config = dict(
    crop_scale_min=0.5,
    norm_position='pre',
    inner_norm=False,
    residual_init='none',
    momentum=0.9,
    warmup_steps=990,
)
Rows from block 4, named by matrix and row number. Rows with one number belong to one attention dimension. Each number is 500 + 40 x the weight over the matrix's rms, rounded and kept within 0 to 999. All counts start at 0. Numbers have three digits each.
# q: attention query, key and value (stacked) (model.blocks.4.attn.qkv.weight, 384x128, the q third), inputs 64-127
# k: attention query, key and value (stacked) (model.blocks.4.attn.qkv.weight, 384x128, the k third), inputs 64-127
q.6:530525518482481440492456445418530499525568531567431548482554469499493527570506400440493508552490554529557503473547502520535511479494531560425511557502529506496540431501433533479501500452462458
k.6:578533457558525535482634592537474429588472449569572525474458525565467525490441579501462532472551542513459458518518512469515550547587478534496506445496515441490460488515460508589530538472484520
q.7:432467569471484460481530457516517468448571506452483534508444468478510592460522422430574494451530524431462431510498538549549560513533487443470494497471590528465470486613491479483510495494456481
k.7:520438484524483582550433558558398519512452513562540483425517486490526534473544478471511513572484475532509506489516441479441449594489527470550443473508465474449548494412505520505559548465511503
q.8:517567495517485461459476569528516459460494501498535560506487529469500517519549533517585511503501518561463494494458517524526597505507489535464454504529418460499525527510506440482509546428515429
k.8:426478495529453534432496470465477470562483460554563501536519464457530368510518410476353516475488492520534527487454542511492476424497544533546581514488517529453462470482515506502468503527500518
q.9:490464514493510456504493578487567466442543448482501524513446498538525431536533569501497467476437528488452497541510527471463515547518495536487540489480488539485474507493512467490510521451583497
k.9:498474380440424430510528449508465392485474527556464466498460460466494500480504458515524466569496503442517556447426450504511517450531497563510530495532513489469548423499519533529504506382475504
q.10:490390509524464469537476497493505529551443580424496466473505513475437449462484490511544458454542442553474513472508459496501494561585504499549484486522497469504480477493486571509506476458480516
k.10:496470508428547601498528529497515455514483527473478554625546461571480542490504475561464511584430576492524477579497536524554534453499502502505512463494494564589485512502516459546558531465481456
q.11:502542558482420468502425500549447481553501476474461471504479502432536478555520515527513495582534552482490388511483449532500516557569561522495526537491436632453546414540436568467497555544437582
k.11:505491478487451532520539471497554553514471509485434621532476461499466559445493434568441481458504489498537538481495473445468477463446439521522499525498523458534538493478443489570543524467561450
q.12:526525533454529504441557486440557468530503470546487540565478451588506543528542532556519517448496528503459544485464525462538477550440535519524458459496546490565475456501523513539500504450517456
k.12:591417550511518477555438478478461508505537497505511472498435463453530472548505474494491542571488534416491525437490538558529524488447570532518556505520445511557514556511520500477501489469474546
q.13:480509471457503531518508452506486462491464541501480527461452490499517468540476594458476503489426422562505437485473509533457519562457486570498506465533517484436472527513457459494448543500451551
k.13:561431480576501558526481573541455417454539490490528555524474527554428494490518455434507499508515492504492527537513552520494530566477397482527514500512439514502491485508581507577550517508528540
q.14:442469519511475515450472499476568525473508481533538501552456462554520496516489451449548478463515527514467499497489485490516502521536527520471428454493573498518556467506530528468530524498492497
k.14:485510516479456515575494530533449532511526441458475535579487468458550522582381509603499570495438403496494520501493497493467442502505533515510516535549510544481471611513483510458417529458514479
q.15:563539511502433448440506513459476480524534438474527475508470528486492513514462469486501488538499517492534504472471518484467420544503421509537464526564504491491483498517523477482507513537443472
k.15:440421491476555576531531444506506518517481492495514499538469493523554539594457499510519482402537442490515440657539496526473519548525475605513535452508515547493537420459508512457475601538499466
q.16:428497505529435538554491475493536454623522501531503438521483546573493572504569509503494526513577544458481567452463511506578529500470526456459488456512527434559503498550433557521475533570496446
k.16:521523511505478494534469512517488475415422518532453559516506548542518472447529602544479511502568528529419481442546507504518511524515530509485494502553527537499471477447574465533521560357398530
q.17:460529499463444540570530490417573522511508503536465541538504538522516524526535584431515515517460500492547464521495492495434579485604463505480472456453513491455450525516486511398509488535553451
k.17:481494577529603459441532508560442498447467472519468456498496478450549517527529462480512471532516557478536567535536512511497504488434442474457509560530561502529550500523584453539474520522540551
q.18:446585439534505477489507507491485436505515479498548486480506478472477494536522489469509509401492502451536522502525462499540493446552520550579575452548525448446450549501539471470466502536514507
k.18:604569508507485508466460444523500427413493515481497514546551504442542496478505540518512516594502549540511486424569565578460526504482505555454488542501510519451552510479443514540489553465555478
q.19:508479448433528532447570521465449528521477506449470534538541492501474532441451442523517531481505520520451499539541476503576460553556516500494512437515589489374405504525429500547392546488487487
k.19:537532502555511549524475527566532550456470523581568494471523512543464446585471483515536474537536506572527546444548549426457473533495491563449489458542432481555534548507506508487481458475536515
q.20:479483512435522532470435517495500472581492460469507492544526505432477424510389488552506487491533526527440533419480501474458486546546527561575539492470481464531483401519530470533524480500583575
k.20:502539501548456532480505517486534580449436505481544524496530557493540598501452460418558449501490502465516460586454497526491484526553436444513501479529534525549547550474509475464527556373447479
q.21:538423455457479546501504447425529523526495454480430532529478554461531483494473520425509500521566505455497516513541434486569456522475518499485537519463421538538421483482468484523560459529541451
k.21:531500422540421520507511491594482441472511515462508494524516496576523492488461450492486536594470510500503498473461464506553491488503487510489476463542502460506576523461475468500458528540567506
q.22:405539506499408446553447510487510468447486453506495487500512556563507482533478487486489497562542478458519504548500482513517443478524487455536515472486490489464625476504504476437460533492420465
k.22:544475511541484509487507469494476572527462491467486515512485468423486560457507533451476526521423551499550487393502482549484571491530488576407476488602572531476488543465465537529512499484474525
q.23:465551463552474542539511549513512502472569474464416515550516543519403568496434517467498436511505479548486468519463521500570478493516537476496521530517461525562501559530467494527534513440549548
k.23:490467527539555493478456477445521470537529545611502527539548482523541547456531483471438541456533504440461497505515446523530546548524467493453459492504491429508475443526413460471528493568515508
q.24:509431531490454552510523570530462556406457501493515527482553528553470426558523460457545504403475517515569519444518511527519438514464517546478508450526504500454546548514462533570432524488536518
k.24:494496540542481546533506466498459472541494508512459444526492470483478477505443578526456513530538512548472458479440479437445517472477502482503522594532493474510522503540473464428489492476514464
q.25:514460556546525513559477476549536501503540549447523597455482494478439441497524465562553525419536546548545513563525498514569499472544475477436521456533540553513519530484486460496531522490571464
k.25:437482483541529582476540453577449482469462500530471427570591537426537508510503509578560445490461449476528491511525509480549561546488535495487460482563490510543511499527461503505520496566523512
q.26:391530616475503501501545555541481596504468510544551520563468485512491490551487444585500538530463476540544536445550467464501481559500499519497482513560445476483544417502451567486521490452510484
k.26:557449480517545504448486449457468442503531455536525509493542498531486551465521536433566542508512478479441482456498451474468430547370568530512559470549654530537469499453462504510486499503446530
q.27:383466520486537463479465477553513550540506528562481475483455401517551427498532470572520522528476535572475511422535435515423453505492543463489495502501511535531494566449551433476507502506521422
k.27:514476493543493538531509508555529555471499475479506470534417518543441487469553482526468554521455454441527461571507514441443473550527472582493503477547508442491469462477513486516489430558426477
q.28:474440485504491517550500455541471545455470501485458556476546419491526565532475453492576503525484498422506464496475566578528575536509461497479472510515561479458478524415462503472500549468572519
k.28:479472472489528569498559602481520580587474532494572434539528536491502485478506559457462442550572544503530567453407444437440455488515549456520512451491510555520526553440504540510544516486433557
q.29:544476500438478564474515401475518545461471524490490487480430507492479453478448533518376501460499453512556473479566494462508442504518514562432514460510448524476477479536482526551555492469468461
k.29:571503498569596428523538616530511437536528443563566520528538494518447511534541471447554464450517442494487480501371552461496469470493503474547524561524589517548478506470543499489579452451554569
q.30:491472440449529561426509489472480434537532440485531420520495496548559490499518486441485513515521486488443541494563563450487542576501510514507500438523530615538476518470516481481470514432486502
k.30:515500503487464514421564496511492541510526595510417473491471570527543587517439468485544535502421510505535493446478473551511450410445593491488543540613466476445504501508511596534499468490570482
q.31:515488452520528445508454513505550487562532406478391538497498482491478443538491516510501483548458433506479539521562497496584418543499515506540561535526547509489501537478572580491538455501493490
k.31:432511512489479493507497483473434489504531560489526513425514449504516466473519479522512528465551533399496525442484396479467479437520654439492422501505477468553564468550473479564510515550457483
q.32:575521534506564502502514480512447531466526483502478486457468492507475429528497459523537448529510523603444497475473468504472530519520501475523515542524443482466489483395514520516476531527478508
k.32:486429484456473495446436574499533527565450536519497475530495461524546549523509511499492511517498519497479467505454470514480544523521485503553479463507451492458562531453527482460527538479527522
q.33:493509499469431510479468548428466494552491539520518556532496464515514544536488521557547575502527471492465573389460477455471451456469443475549454436542436543414567526502531488449530474543500516
k.33:506479570504523487533519493462534491461518505586506490441508491524469473564519503565452508429554511492424531551482421490507517586524497503491501487525497522570536513547500502496431521464485474
q.34:498522488519501582448516498455507502519510495537522480536566465506482529457482569516447551495505507559489568488476478472438466520498489516435591473431475520538535458555549523539490513553522498
k.34:393489501519524458483460570491510501476506441469463497567496489462564469467511519498520505512474479455453526514554570445513459456471443503469472479462460424548474490467502467536477569453386521
q.35:501451484512516551539564507498456430555513481562557399474464520528509485457503486400525450547550481589466553489480574509516581463495446583532493458468497516482538445492502511527467466492530517
k.35:545499497469529514426484517578514489535458464433540542505514505495468466523505508543475501488526439494495530465522467562557488487500467597509531465545484475506513498514488550463472489584488502
q.36:448483514478489526498486496481530446502523458519481554508471397487537478536480456498502530498539477522461533489560494491512460440503534477483504504545520505517367446444481471442492449503459465
k.36:500442488442461514481516494515472520482438463512518506560551433484468448505557478441524476497448561518592506465485511459455498530466486477519442480496524502475479506502509376461506525494503519
q.37:479486548489557541466507553533497489583471498445518520546461474444425466483597526458534556515468479502500546497502474484502494512528430524473540492405489454499409476537497534560462506546511521
k.37:476519570448481536555531469505499528423515438420480482525556486482547527436527534539512536605491467569489491602538500534507520524502548465517446512532489518514457520519559494515432408499516554
q.38:452603504484516516467537572481492539459451491445505482394514452542450489524525464464481517548495468479499501538446490550530483483530578445477532473483456505485447508529507528514538459485554478
k.38:493526606519545563549467532472537461549454456503487528557430478476542515545570485488483455530543564529516504447497496507445507470524429530512516560557540437541495500515392521507492579501465495
q.39:503525521526470514506528456492453516550411476540494485522471530463565514498510545480509443411490499527539562571476537490452502460436553466568483533569493455500529468491555494568462500560506476
k.39:539489491540491463498461534478536533470498561442441518510441537486495532489531446458514456453524452441491584479440484524544471505486508563504590473543515515560502438469502493470497471452501427
q.40:508605475523426526464423511490515504575526516490494399517516514545543477456486508542462513495511478548541506502441520460457548413472472524534533507463451555508486499479560540470486503584490579
k.40:513504451544466487438467466561513457466499525516494508448488486560523443502497532487491472458537450515553526515560543444467488519528485603496514518478485547522453470434487543499520529534470568
q.41:487485569448456480481485433465525506482511560479494555466530499416455536513540429526482532527636446421541522455499517510502551552456531540542518504498491449470453496502534443464592552455541465
k.41:553548591495547512577502512475503492443521414498528491461518499488535398512604426484576476528441516533549487402529510498520505466479481487530443437494553512572500548588560430586561518541549441
q.42:455472373496500440539486480521481534477554532459513491523493524497503533553483514519496479515526521560519502513499598459488421462517518512509505531551574522497467586444473535446503488477530438
k.42:500518495548456536485462492422495554434531531496547467505540477475478437435499508477486500540521480430597519465523508480435547490434530540554497529492481563524525499440546474441509416456517496
q.43:481529331527520442499471469535500508492467423503557518510452461474556494455555552529462440534498484481512493439469521442458453598505495490485521486488556526528497570429499467457606535473563547
k.43:490530477529429558506495489494446508513428426442519473497452543611483491487511425473574389531459443520491517443445523505557562488520511450467459525453438514552425419564525539436424430544542491
q.44:462510502573548430519476520487515483596490491453492520547470432511454472503478534444506455474584541522526457512552496471500568446499521453482489504493467537486554484475470504437451488438535543
k.44:559492485536505559463458493508466475450448419538536555502489528533557531477568529538531538538500492452519544532534448514447443505483449498472631512487573551519493514560525493488458509445466509
q.45:499490470485455526504512517454517441523508535459511422513585493526466454528493476510472544479517529544413492600511541512402478496502477511536435464472452479462571483448574524536568415525585570
k.45:487537562515443365522439503463461490580563524466518534492504503512469498627500581526542459545455511559483511501466518560586516472475440557474466437515429550517528511455460512531509488589406559
q.46:459508508435430530526522533469506483527415518517551554480449530446530489408484561447482426468495437500512609524521601487553485449492526470495425510524380569540475495556467518479553500447477462
k.46:524414458560472406499520489590448567583513488421519535528539537569492497506490518543518429514482534537462465526407593480536433620562478501460496450494558513504450572497417497498493425588498462
q.47:488482540460465516503514468535480538525445587502501479507525467406495538488472572563500530450531451454478511485492447476577484439433508469477559497472502564511487572528457519459505471471562501
k.47:498505529447533505438483464520457472494389476457471463475504501462448495482451453417486546475455511489507475585511491520509559419499474494500494467463449533452562558542508465502527481448548438
q.48:542569532447487445511512488562507449555478532492524518425527572553535439530472438487543497499544477554468497450530491509409560474514528508474523559430510497496453541504481532490457515518538512
k.48:470496535457459543487434493522424473504448496513531534550502561437464450437437505534530519502507476497536441473539506594460432528501511535432490523460470501578523465477513451492499510540535530
q.49:455527438516521445537541544493464511441463624547458493465502521488463472464487473563520463506497494439476512536575457489587461555474525524484471469548505468425521401558505549467516479578466447
k.49:570550479440504485597458538445495478530508428571447522568462569519476511487477511548491487474549487575483535472549500538500458526519563535546526496502492539503529505470413574491505545513550539
q.50:586464480475483486489485485527515437525504535451510466518544486506515440553448526510491559498463450553500525557500497478464476537517543449479523533564478499549523562521559482498553525449456473
k.50:524477574515514488485515485486446463520482520582507516523557477493424473545535549480575480502531532488539467511519510480482472538511448606515449493479529532488465524452507451520476516534491443
q.51:462510452525502495444515531465459490500524526544487583476475512575495508542435501488394485498508510515523471518520531486536510510466502526451467451505517557487491534438490561487539446501525516
k.51:480531527519506546477536480497544469531536525538533544495500495500486570562512423498569426438460458516538506533520535528497514458471489513526455558495561473505558544483505465510446409513510504
q.52:481543531487586510589451540476491557543525480437459469576456574529524429544479538494521407503520445541472541479488492586516505513554557444531497447551483483492531556580521545540535466529432495
k.52:486396442570440487559503521582566482575535497498522513494488466497569480452500522474443550522545445604544475525383519549502468451560504510457539510476521512524512497454486525543500423518535483
q.53:530422519510552458512557537512492530520434508457507510487509513525497486527480469501515503495522499481582448493510530443528475496490473476507538498520502551547513501578488465439558489462438527
k.53:509573495475382591493509495438450517474552517534472525510573519475596493545515493488532479486509458500474525471544520563558467486523513503615516491442534466508508490500495458476456518501549482
q.54:464477464506463422478441493513425517491420501538510500499522460511410510487450479478452538428566460418467456507514491512509502501501544487555493532457540543409523541516512477533477591527465520
k.54:522459500511482453504499503498535558509439513463503509524443501510545496519541457487466483475455467492528487491527534538451493556394517578421502530482485496535444420452514503411473506461444503
q.55:510508516506508525494478496493513500485556546437489563459427500487513494441551480543460488555530472504496470469467536499497440532533461447506473478569519521525490422495481488484489539515492532
k.55:487459500456460456507421557512463607440572527489553471476467476448481542549491422540595476517475500596490498454503489492473466437477518478426449516520521526432508527502490617447493493419529503
q.56:577523523500510454491511456472514435526512507562518439484467497492503557511600542476546542521437533489480488464480478476552622438554546518562440508489488570497472513522557530494546466489465501
k.56:484520544470488408468492477515521401542574526495482471465486473538431510493494500500472532459462543494468505510510471498500466520521442495497473571610526528509498531527416498470528507527497483
q.57:533535481586505434512529531453485479560574382537563504503513502390534526569510590482487451509518504552477474511508520585521489465458448509467509438493428442487500503488465462459502601493462502
k.57:535496473471443426540447488536544522482442530492471525508513434465528446447482443561462533619470495473473524442488432549526522511478479494557518553493514552494523462503526461480392502487469518
q.58:490443519508525469487494531568504545542542407490518477462440581532550496472528459505451482574549459445533469463517451443453433540498436492496504595516512524464590494514500547500540528486594416
k.58:537566468450473496530549490448507483453467491550443472538486494448564492470529532475484426520523452456438419497467485490544521546480484517505397493531552545551528587537491541499458538503488478
q.59:534567543424468479497493536499523572494585442495464486500606511514489446556529530496541470428491429429465516546465466460447504556472516565454412430490502521444562504467494538502499509416558508
k.59:455444564510490516525479515504524458543511454527532478583456573450492491523510453496475508426481496529454500498539513487466501551454526563568524585452501552539425605526461533503480524489521465
q.60:473458600554504488471581499517454537460487574547501533522532448527507509510544568497555498505498485466505499465486510548475496497537452471460493516510504520599470427493424424526455508527471497
k.60:432460507478484509530517514512520488478481476540458495484530515576519440537492482539515470524487494481496442507492480475444406562529546483464584542590406503468597561541499472529545526502457488
q.61:537524578443508538539451497545498531517545532445543491453474512528490512582491528508516518479505548502606468519536510572518485468520434472528527516491492421496513511482528579456521539533486528
k.61:528447521533439477506485436445537493512496460476533488556452469521486516479496504575447506535508546450544452498512497496498482466500519521533505457533517542535520593484538570523502473483548439
q.62:499485527493449512466493468464458497514555515492515533512464513531484527485494483438448471509502474495515562511492461564492448493599527500497561468455470494465468555519493485489507512487532519
k.62:461563502512558464422488533508451454519552487451524516547583528548418550549503564522512533508516466535490505480507414506458508564527458445492545491526502448481477491547516531528538392460487509
q.63:543569425487525456419514456460481469510480487599499503483507525499473511485541464524477488518526557502493466513502504499527470448501447473545548544473508455540525541536453516532509492523402528
k.63:476496490531512464519558504557572532491507487542488500460514556473531517469475610526528475495436519537529477456503533504517473481445482486530442502521455527456549519537464427486548504529533473
q.64:582457487488521452512483538556510445559482531510567459475478490549429463491509477550453552454525513474509505518464534469442522500433477499448496554504510495486568505544460543522497504543547529
k.64:488468618522470481515519467461474499441498460518477421537504435500558493499488432514536588446482466518462509510456503591490542618519441461515538588490532551492496512554528494454469500499453431
q.65:469472533541493554512497547571503393488578537495442522537500505521525541441537519492483523490502447517495486504563436426497469477505482509504434513531555521486512451515458492518562539550566508
k.65:538461490484537489546512473487442545514530445566501507491446518561457539518484493521525503549557460541502488519475490442460485576441473522552498475472518508511495460544442508495520537492476461
q.66:448504505502470524494509481548531455529564500470566523533505539534477444491511506586564513522500487463523447534481520519488538474464530454499485523427531467493579450455463527503523520548528495
k.66:483500446424535448463507528458567509491451438464521524508538436486452517531552456498461538517501527461486559473515498543456536483522578410558482546489489500544530483470471545533537482509536491
q.67:485535475461457519486426431438457424488531515489538503479455520553524544460499493497512487511451510534578470465497495494546512483496447529550496489551442460513518489446493505497504522470595527
k.67:539513543560508467565479511493510481564499505513470504484552479485465540453498514499479527397551555476497495521423491501508455507457464471512479494459598478525530488468527536502580471451503503
q.68:502503475451444517479521533487439579508438531477484491541515395475522510498552447482527471476485497544490514518494497490528520477535489479462519514526436477515579484468493516475509537523505568
k.68:540484443473545501533521458499446509526583484396530451525467463556428549530543470531582462526454475528493471543532537476412507462503480510476482542471482423485520467484528553506527469512523472
q.69:451486485491500541509471495537544400503485527502525536495449506471545561512511413441518527487487499481528471492487517481514485471525529452507486481508488496482509620508479520492470419494508505
k.69:480514537475518509526424490497552466484508485486418518519455506448487505504539524415493520430496458502508481497529504524446562514514541456487519455479503580503475499452535477502548568503512390
q.70:538473507466493572484482449454486560527406493523466486497398501573425524404500395568527538598536508553523546517523507520536478430507451415460470514533496491516519470450557550543492431428505545
k.70:462524466517483542546498540493475528514537509445561460493511449486515520451404532488530512499482577543475487512456478474449597546471493513455396507531515454581476457480507490449471430477525525
q.71:502442423508561576530492507554481489532458502545553522540465485529452498515496514494442537548463484531522502514512469537483468493511500484503546521573486520585555434549546593461492527511558524
k.71:494476498540530465524521527488491476531471482490504445451469531494512465496507387459491513570485497530490453510507535499484503509546439496519559500496494445527488480526576540525492486552506519
q.72:471532480525478497474464501511470437516490493469426437390448459503535507503461508470473557423548405539480473527439511540467461481519520519500564471534524488479467457502551505518464520447470478
k.72:513465530484475457459455470478483499544458526496524459536513580488525467435539449494495532454488541520497473521464493501509497425465487502449548506508518463454505498489488482515487483481550441
q.73:499562515500521533528493530494506494490498512558464466463458511406495467476437531524474512504451459523546535466523500507479467556469538468503554522442516546493497480484501501498466517509466564
k.73:427436446479453490496576471530464493588499488481569484428543504459510468486524440510584495480477478451532485462485488434477480484508529506446414500534489438478518484473488416534497537500503530
q.74:529443527396509593536522571473471487491439470430550491481618520488467436458587515460515492516428486535520498479438537495465519451523486560515480457610495567528465516467489432535524462574441538
k.74:483502509533530511532426494587541471496538487545474541489526527483498525451537538537529447535490562461496498525533511507550482551460571497532519493506457437465427542569525534535513468498523431
q.75:433484538457511559553487414493515493482443529491448453521491568466528552489455521503525552463527515549476492473526536552533478509555432542465513565503534542481530447505479470512466395482486463
k.75:479492414483514514513493534535494502522493526447563444502508505471532502506488487444445404505514458491442480506504532494515484506501506555527505455513522515523432517551513543424435538501553475
q.76:440479482524582523486497517433449473491517479490580453510484418521524590530543499441484462482455444511507463491560518475474567515549534574537447534497590530520495446499500471499472528443527450
k.76:516475498472495498495487534550460463506484474511509477444584469482430500525486492528472526520513504561531522543527520449508547540472533526466516488583481440458507430478509511516474495465493461
q.77:466435531550483579468453461537475494512554433549527507463507527417558560478517534605444470456522423539482499562517522521510518500537532524438553472477432411453477562568533500482479408520539508
k.77:562543535485575503540447516441523451448539476528500486478529537458495515456513507428501536449478447508521432541440406554496449502488562540508518463531499514493490486532412453446484457489508439
q.78:477522484526568428483470485490563540554530431519589490481499473491503506487485510531563508478468514522508435455504501523450536504568569556577490502515513549511502503474576542447527515396505554
k.78:530448476506471530563473434476496502478545479563481485586461473438494503527488529486473536502475452431468520594509453491521460520526515477548481479452461475499499480506457591483492524499545470
q.79:486536506513449457468488461475526489507494477521496419509491483529516510483454432540500539530522454523456473521487518546491455442456471531488482553490456529518452433486528437454493531581524460
k.79:486456458463456501515439472532491527487531471534482416447495552516567499512439457497555483478421557533533544473487491488483531556518520504465517515450526464495495492537433489429453511537515494
q.80:492447500523486526515579516498541491457544473496498542504454514460519538507530508510523480457577455521570495527530429536490516501471483443484498506563484438540510541493503490487463551511488522
k.80:476513467529513503522457521531461540452573506542517487505457476518566541538468511556539513475507466515457409611513504468484443540459549514519487439429509507529482474503479525447495450509459528
q.81:526514456457485454461483459503521510530511507447495468476514584494464565579460516507533543530422515472466462526481589541578501424481463447532511503505464522532442459472524555498492469493475519
k.81:524486476452491493502441440502440525464461534513459434523507465504510544507607428490495571520508460451496480461424544499548447492557528522466521414597500455489572486526494548513524470489454550
q.82:509397444490527467516459492519439476454538420533563532417455492525525489506523518468570399451517510402575430528490517511484454500510461501429516513444522455457499472499500485489442494521451483
k.82:480505452495571488477467452494554595497515486475430426485547527465547497485528385488509492499521543484534544467540501555502518506405450451518487456536468556403424514496453523447472468455546490
q.83:475550490506464495485568492431543516470468457468488519477523490611476493460469532493458477499437506549496489495436524497414464467522534498502434486500501494438529478555548520512545519508418476
k.83:494464506582497445478520500475565503560496519448548516495541464486462512499476478484470432449507515471460495567477649537526549560575499525514418516490520486533516498461496473560509474532510504
q.84:480518475566435490487494529488495509551534473465505451510436382424598498543569476456458454493466531456462493546555507415434525511434462392479462508564555568483467535572532508547523540430463531
k.84:455482421472554532534460534497503482498488464500486446507544562474454429517565550433555460453531550448553510494449493486479511456578553411502513516458490506461553526500511510562478445494529487
q.85:493511568447532535558486449538536480551494481464471458488526573531457552538443560439516511445551487461485472506508510522490514492501478465483467528479448515517550534493514503458515446513537511
k.85:515494510456448493527481478508517495520545520501530514497522558527478507479503554533556490449507472457544571529533479508455475504494523548560497447507458542468490496503586543509512464546482524
q.86:562501462513506526515473514491528518464523469470485453454503474500443508443585520449468429488443514456511440434395475464437553543491494514537580468513490542498384477537486492457535506480523506
k.86:446458522471491421499528503561506566459590488419452505544452463547453470484427493518481512469533490495518549501515497446576526481505502532499486511488504506529557534572473583595507477549532583
q.87:485536556487494474547540497468508454489488502549563528480578563461446495415541516551482571558489465426599501538542501473517498479498532439470484553494429567521570452445504525466438483468528523
k.87:438494473469545533571480569486513557501541527489474512499579521513492484467535554618486502520485532497475461475558534523591505488461455539519520442467527551494511470462466446453473518528558511
q.88:482482512407530477486512466487477517520428492522497539484426524509491511426488591471497471476444440495503521459518428530459460514566483452458490498564546518500499506491477495443532482438437510
k.88:498449498495579471465458492485588522462516468455499460502567621523445507476544455467483541526541495524464538558523476513491504565530394457532524415472514496456512480498547503493510448516569502
q.89:453512386533499469542549436528478459486529539499567503489427414524448507528479542554463435545448504505578469506478434502486496521520437472485487501531533457522493480431551481532570521530537469
k.89:545450539498508495513487475508496492422480455509539520484489470474484494521459520464436496540465530529520554456483443443496539482496501538510444559434496524555495511449498470470464545455440463
q.90:537525463480516461529479522468490506479411487564470504473526515541475514535479494440577449508535529460521399507485520502542511424516453490493474493496518519517534553537472495491463577454485556
k.90:429457491491541533519456510493537464540501497405461509501515418453468486486492511436454402513516479462569555526532461388515517540482514521510524531425500465468474497496484478508533531507464560
q.91:454464534549501569472472526447473477490480509531487519505523467546521517463506539470505503511508488523514452459496524535574589456496472476456504488466513533505525510549547469525436510491497444
k.91:492493546586503509470523472453515544557610564552526486481473526529525462424444447529493542466477525471478523481474566492459459493504423503474521468446436503520543488492556496531555429495461526
q.92:502425540438574451539544495538417451516450522487492549470523596530536440531523465557424435539492532498499499470433494475420525469514538538416554439467568499474497561473560537466545475567517519
k.92:531504553462534493491483456465547443463462506459472478472535490510505532545496448504484512560540526502527517504505556500464509545545549568499462543479541561484509516511523432525512503480535484
q.93:475501532469500484481569465504512483543488479457509481464557486513506489521496517578432516577490522480573557549505449504529444526436496488510539501550520551515519450574392552526484514503490427
k.93:450480531555508506468558476510485505532489568500494516448557450522516535466460465517455468490524496519500507507473566459448392520614514503446435649485438501544496446502490549509504586515527468
q.94:464561475543470457478514551545505544434543536506500595527536453470498535524484550497509528483509485564471496525437554521499570540559523401449492454502503536510496532521506534504543510485565449
k.94:545497484480567520549482494513528607534483527513503493580465572471505535519542549519487547471423510489533524513508529450477406497534503479573549538495528504587473513417462491497454581472423524
q.95:452550490501476446524489461514552511533533506493497475463541506456515505436472564481486503569524493572438484452488529350518487485562463471452531473483541474533498444526418518430500439544542507
k.95:471467475551516480530472524441461540506472482547467472459453444489499448467545491527546478520579512481455512483511491522525529441536547502486530505503451517428420501556516466428475557509477539
q.96:553480607493508475533468457518550442491548484505490526498412479441595469493510542450488550518439457467459536488490430490433514556489536483472494469432483553413481471512485478516459522571462478
k.96:465622457486422495519499469575528497485579487458485517423488498470528537504486579583530482514439465496468464402428445447570501538502527470414471528523471521465497515515534458529447525518473549
q.97:469596519464417551424515441542527549516582513457435445561468515505491465484418567512542534505534496466492434533531524477395540601552579458513467467531490439535547531477396592541468521447508542
k.97:443479489574566442568523470509511526385488534549503455422496526511522454458528453431503524501478547482404479515474523501447546508474433536502466492504501455495518482529482455531557504487543496
q.98:507503489562496476454500497521473511444534496497559440513526570471549557519499455454562497463491570490485501427483543520536501490522560487503507523487540447479460501525461476507513443503540473
k.98:547514473492488527508477439535466372542495489462487543510479479500464516562524507495557491515485465435517572515517492460480496502511448541483445502448480516546490504408519609463499525501491482
q.99:562472547539493472526521469509522467517500517485434500493512499500513587512486486587477484479502478508529477491457472496451499575446530462580503475536541494454503507531456464451545508478517512
k.99:546547529508447499531535437542458481481464517523486444519566549492522528491521509467581470500389445444489480541506475445480446464546417527460529515566469529497477542544530524427536566482544503
q.100:507509484526506538455465508482517518508494593477483491563499491450450514528558526538478496446481540528520526487512511512536579567497477443554500473491499502533504464493382571491475595567524494
k.100:488460527435472495539463540511446470554532470458545605475467520461509566543436487553429464525495517497526450554499573526510551454588482531536476510541432501445537531524502472525473549548588493
q.101:537462561490506476444535556458431510547468549451557484480493459468471561521506505527534547543531465537511543448504503462542646424482495518509485458496523531484492479484535469496445502495483543
k.101:436554490477508539492501553475524497520474501566506490507501476509455438471405530508524445514501533489566537482443560462513457571548486483567499470478495468577499500543496440511520557451527521
q.102:515520440518499476503490529447415476496429499503548517532523476493473484507542509541521435446508490563477524467483478472464527529442566593477505587448523494538488458530485409533554504497477446
k.102:514463444487446477465509528551568588481489450478464572421562494496441481568496479429585548472517585499557462486485534520517503476483523502595504434479545500580569480500496479445475487436546427
q.103:544420484538536503457530566494563431451458535456536477536493504578477501505491584615453477478474448465404544501435537530484544530436444467531495510489474495557493564504526501504461523557428483
k.103:486517608537501554476493448570508482530423516490528521542493429521472429461487531464413520533493525546471522445511497442474446451496471410564625429516561441520548491467548448538518511486463500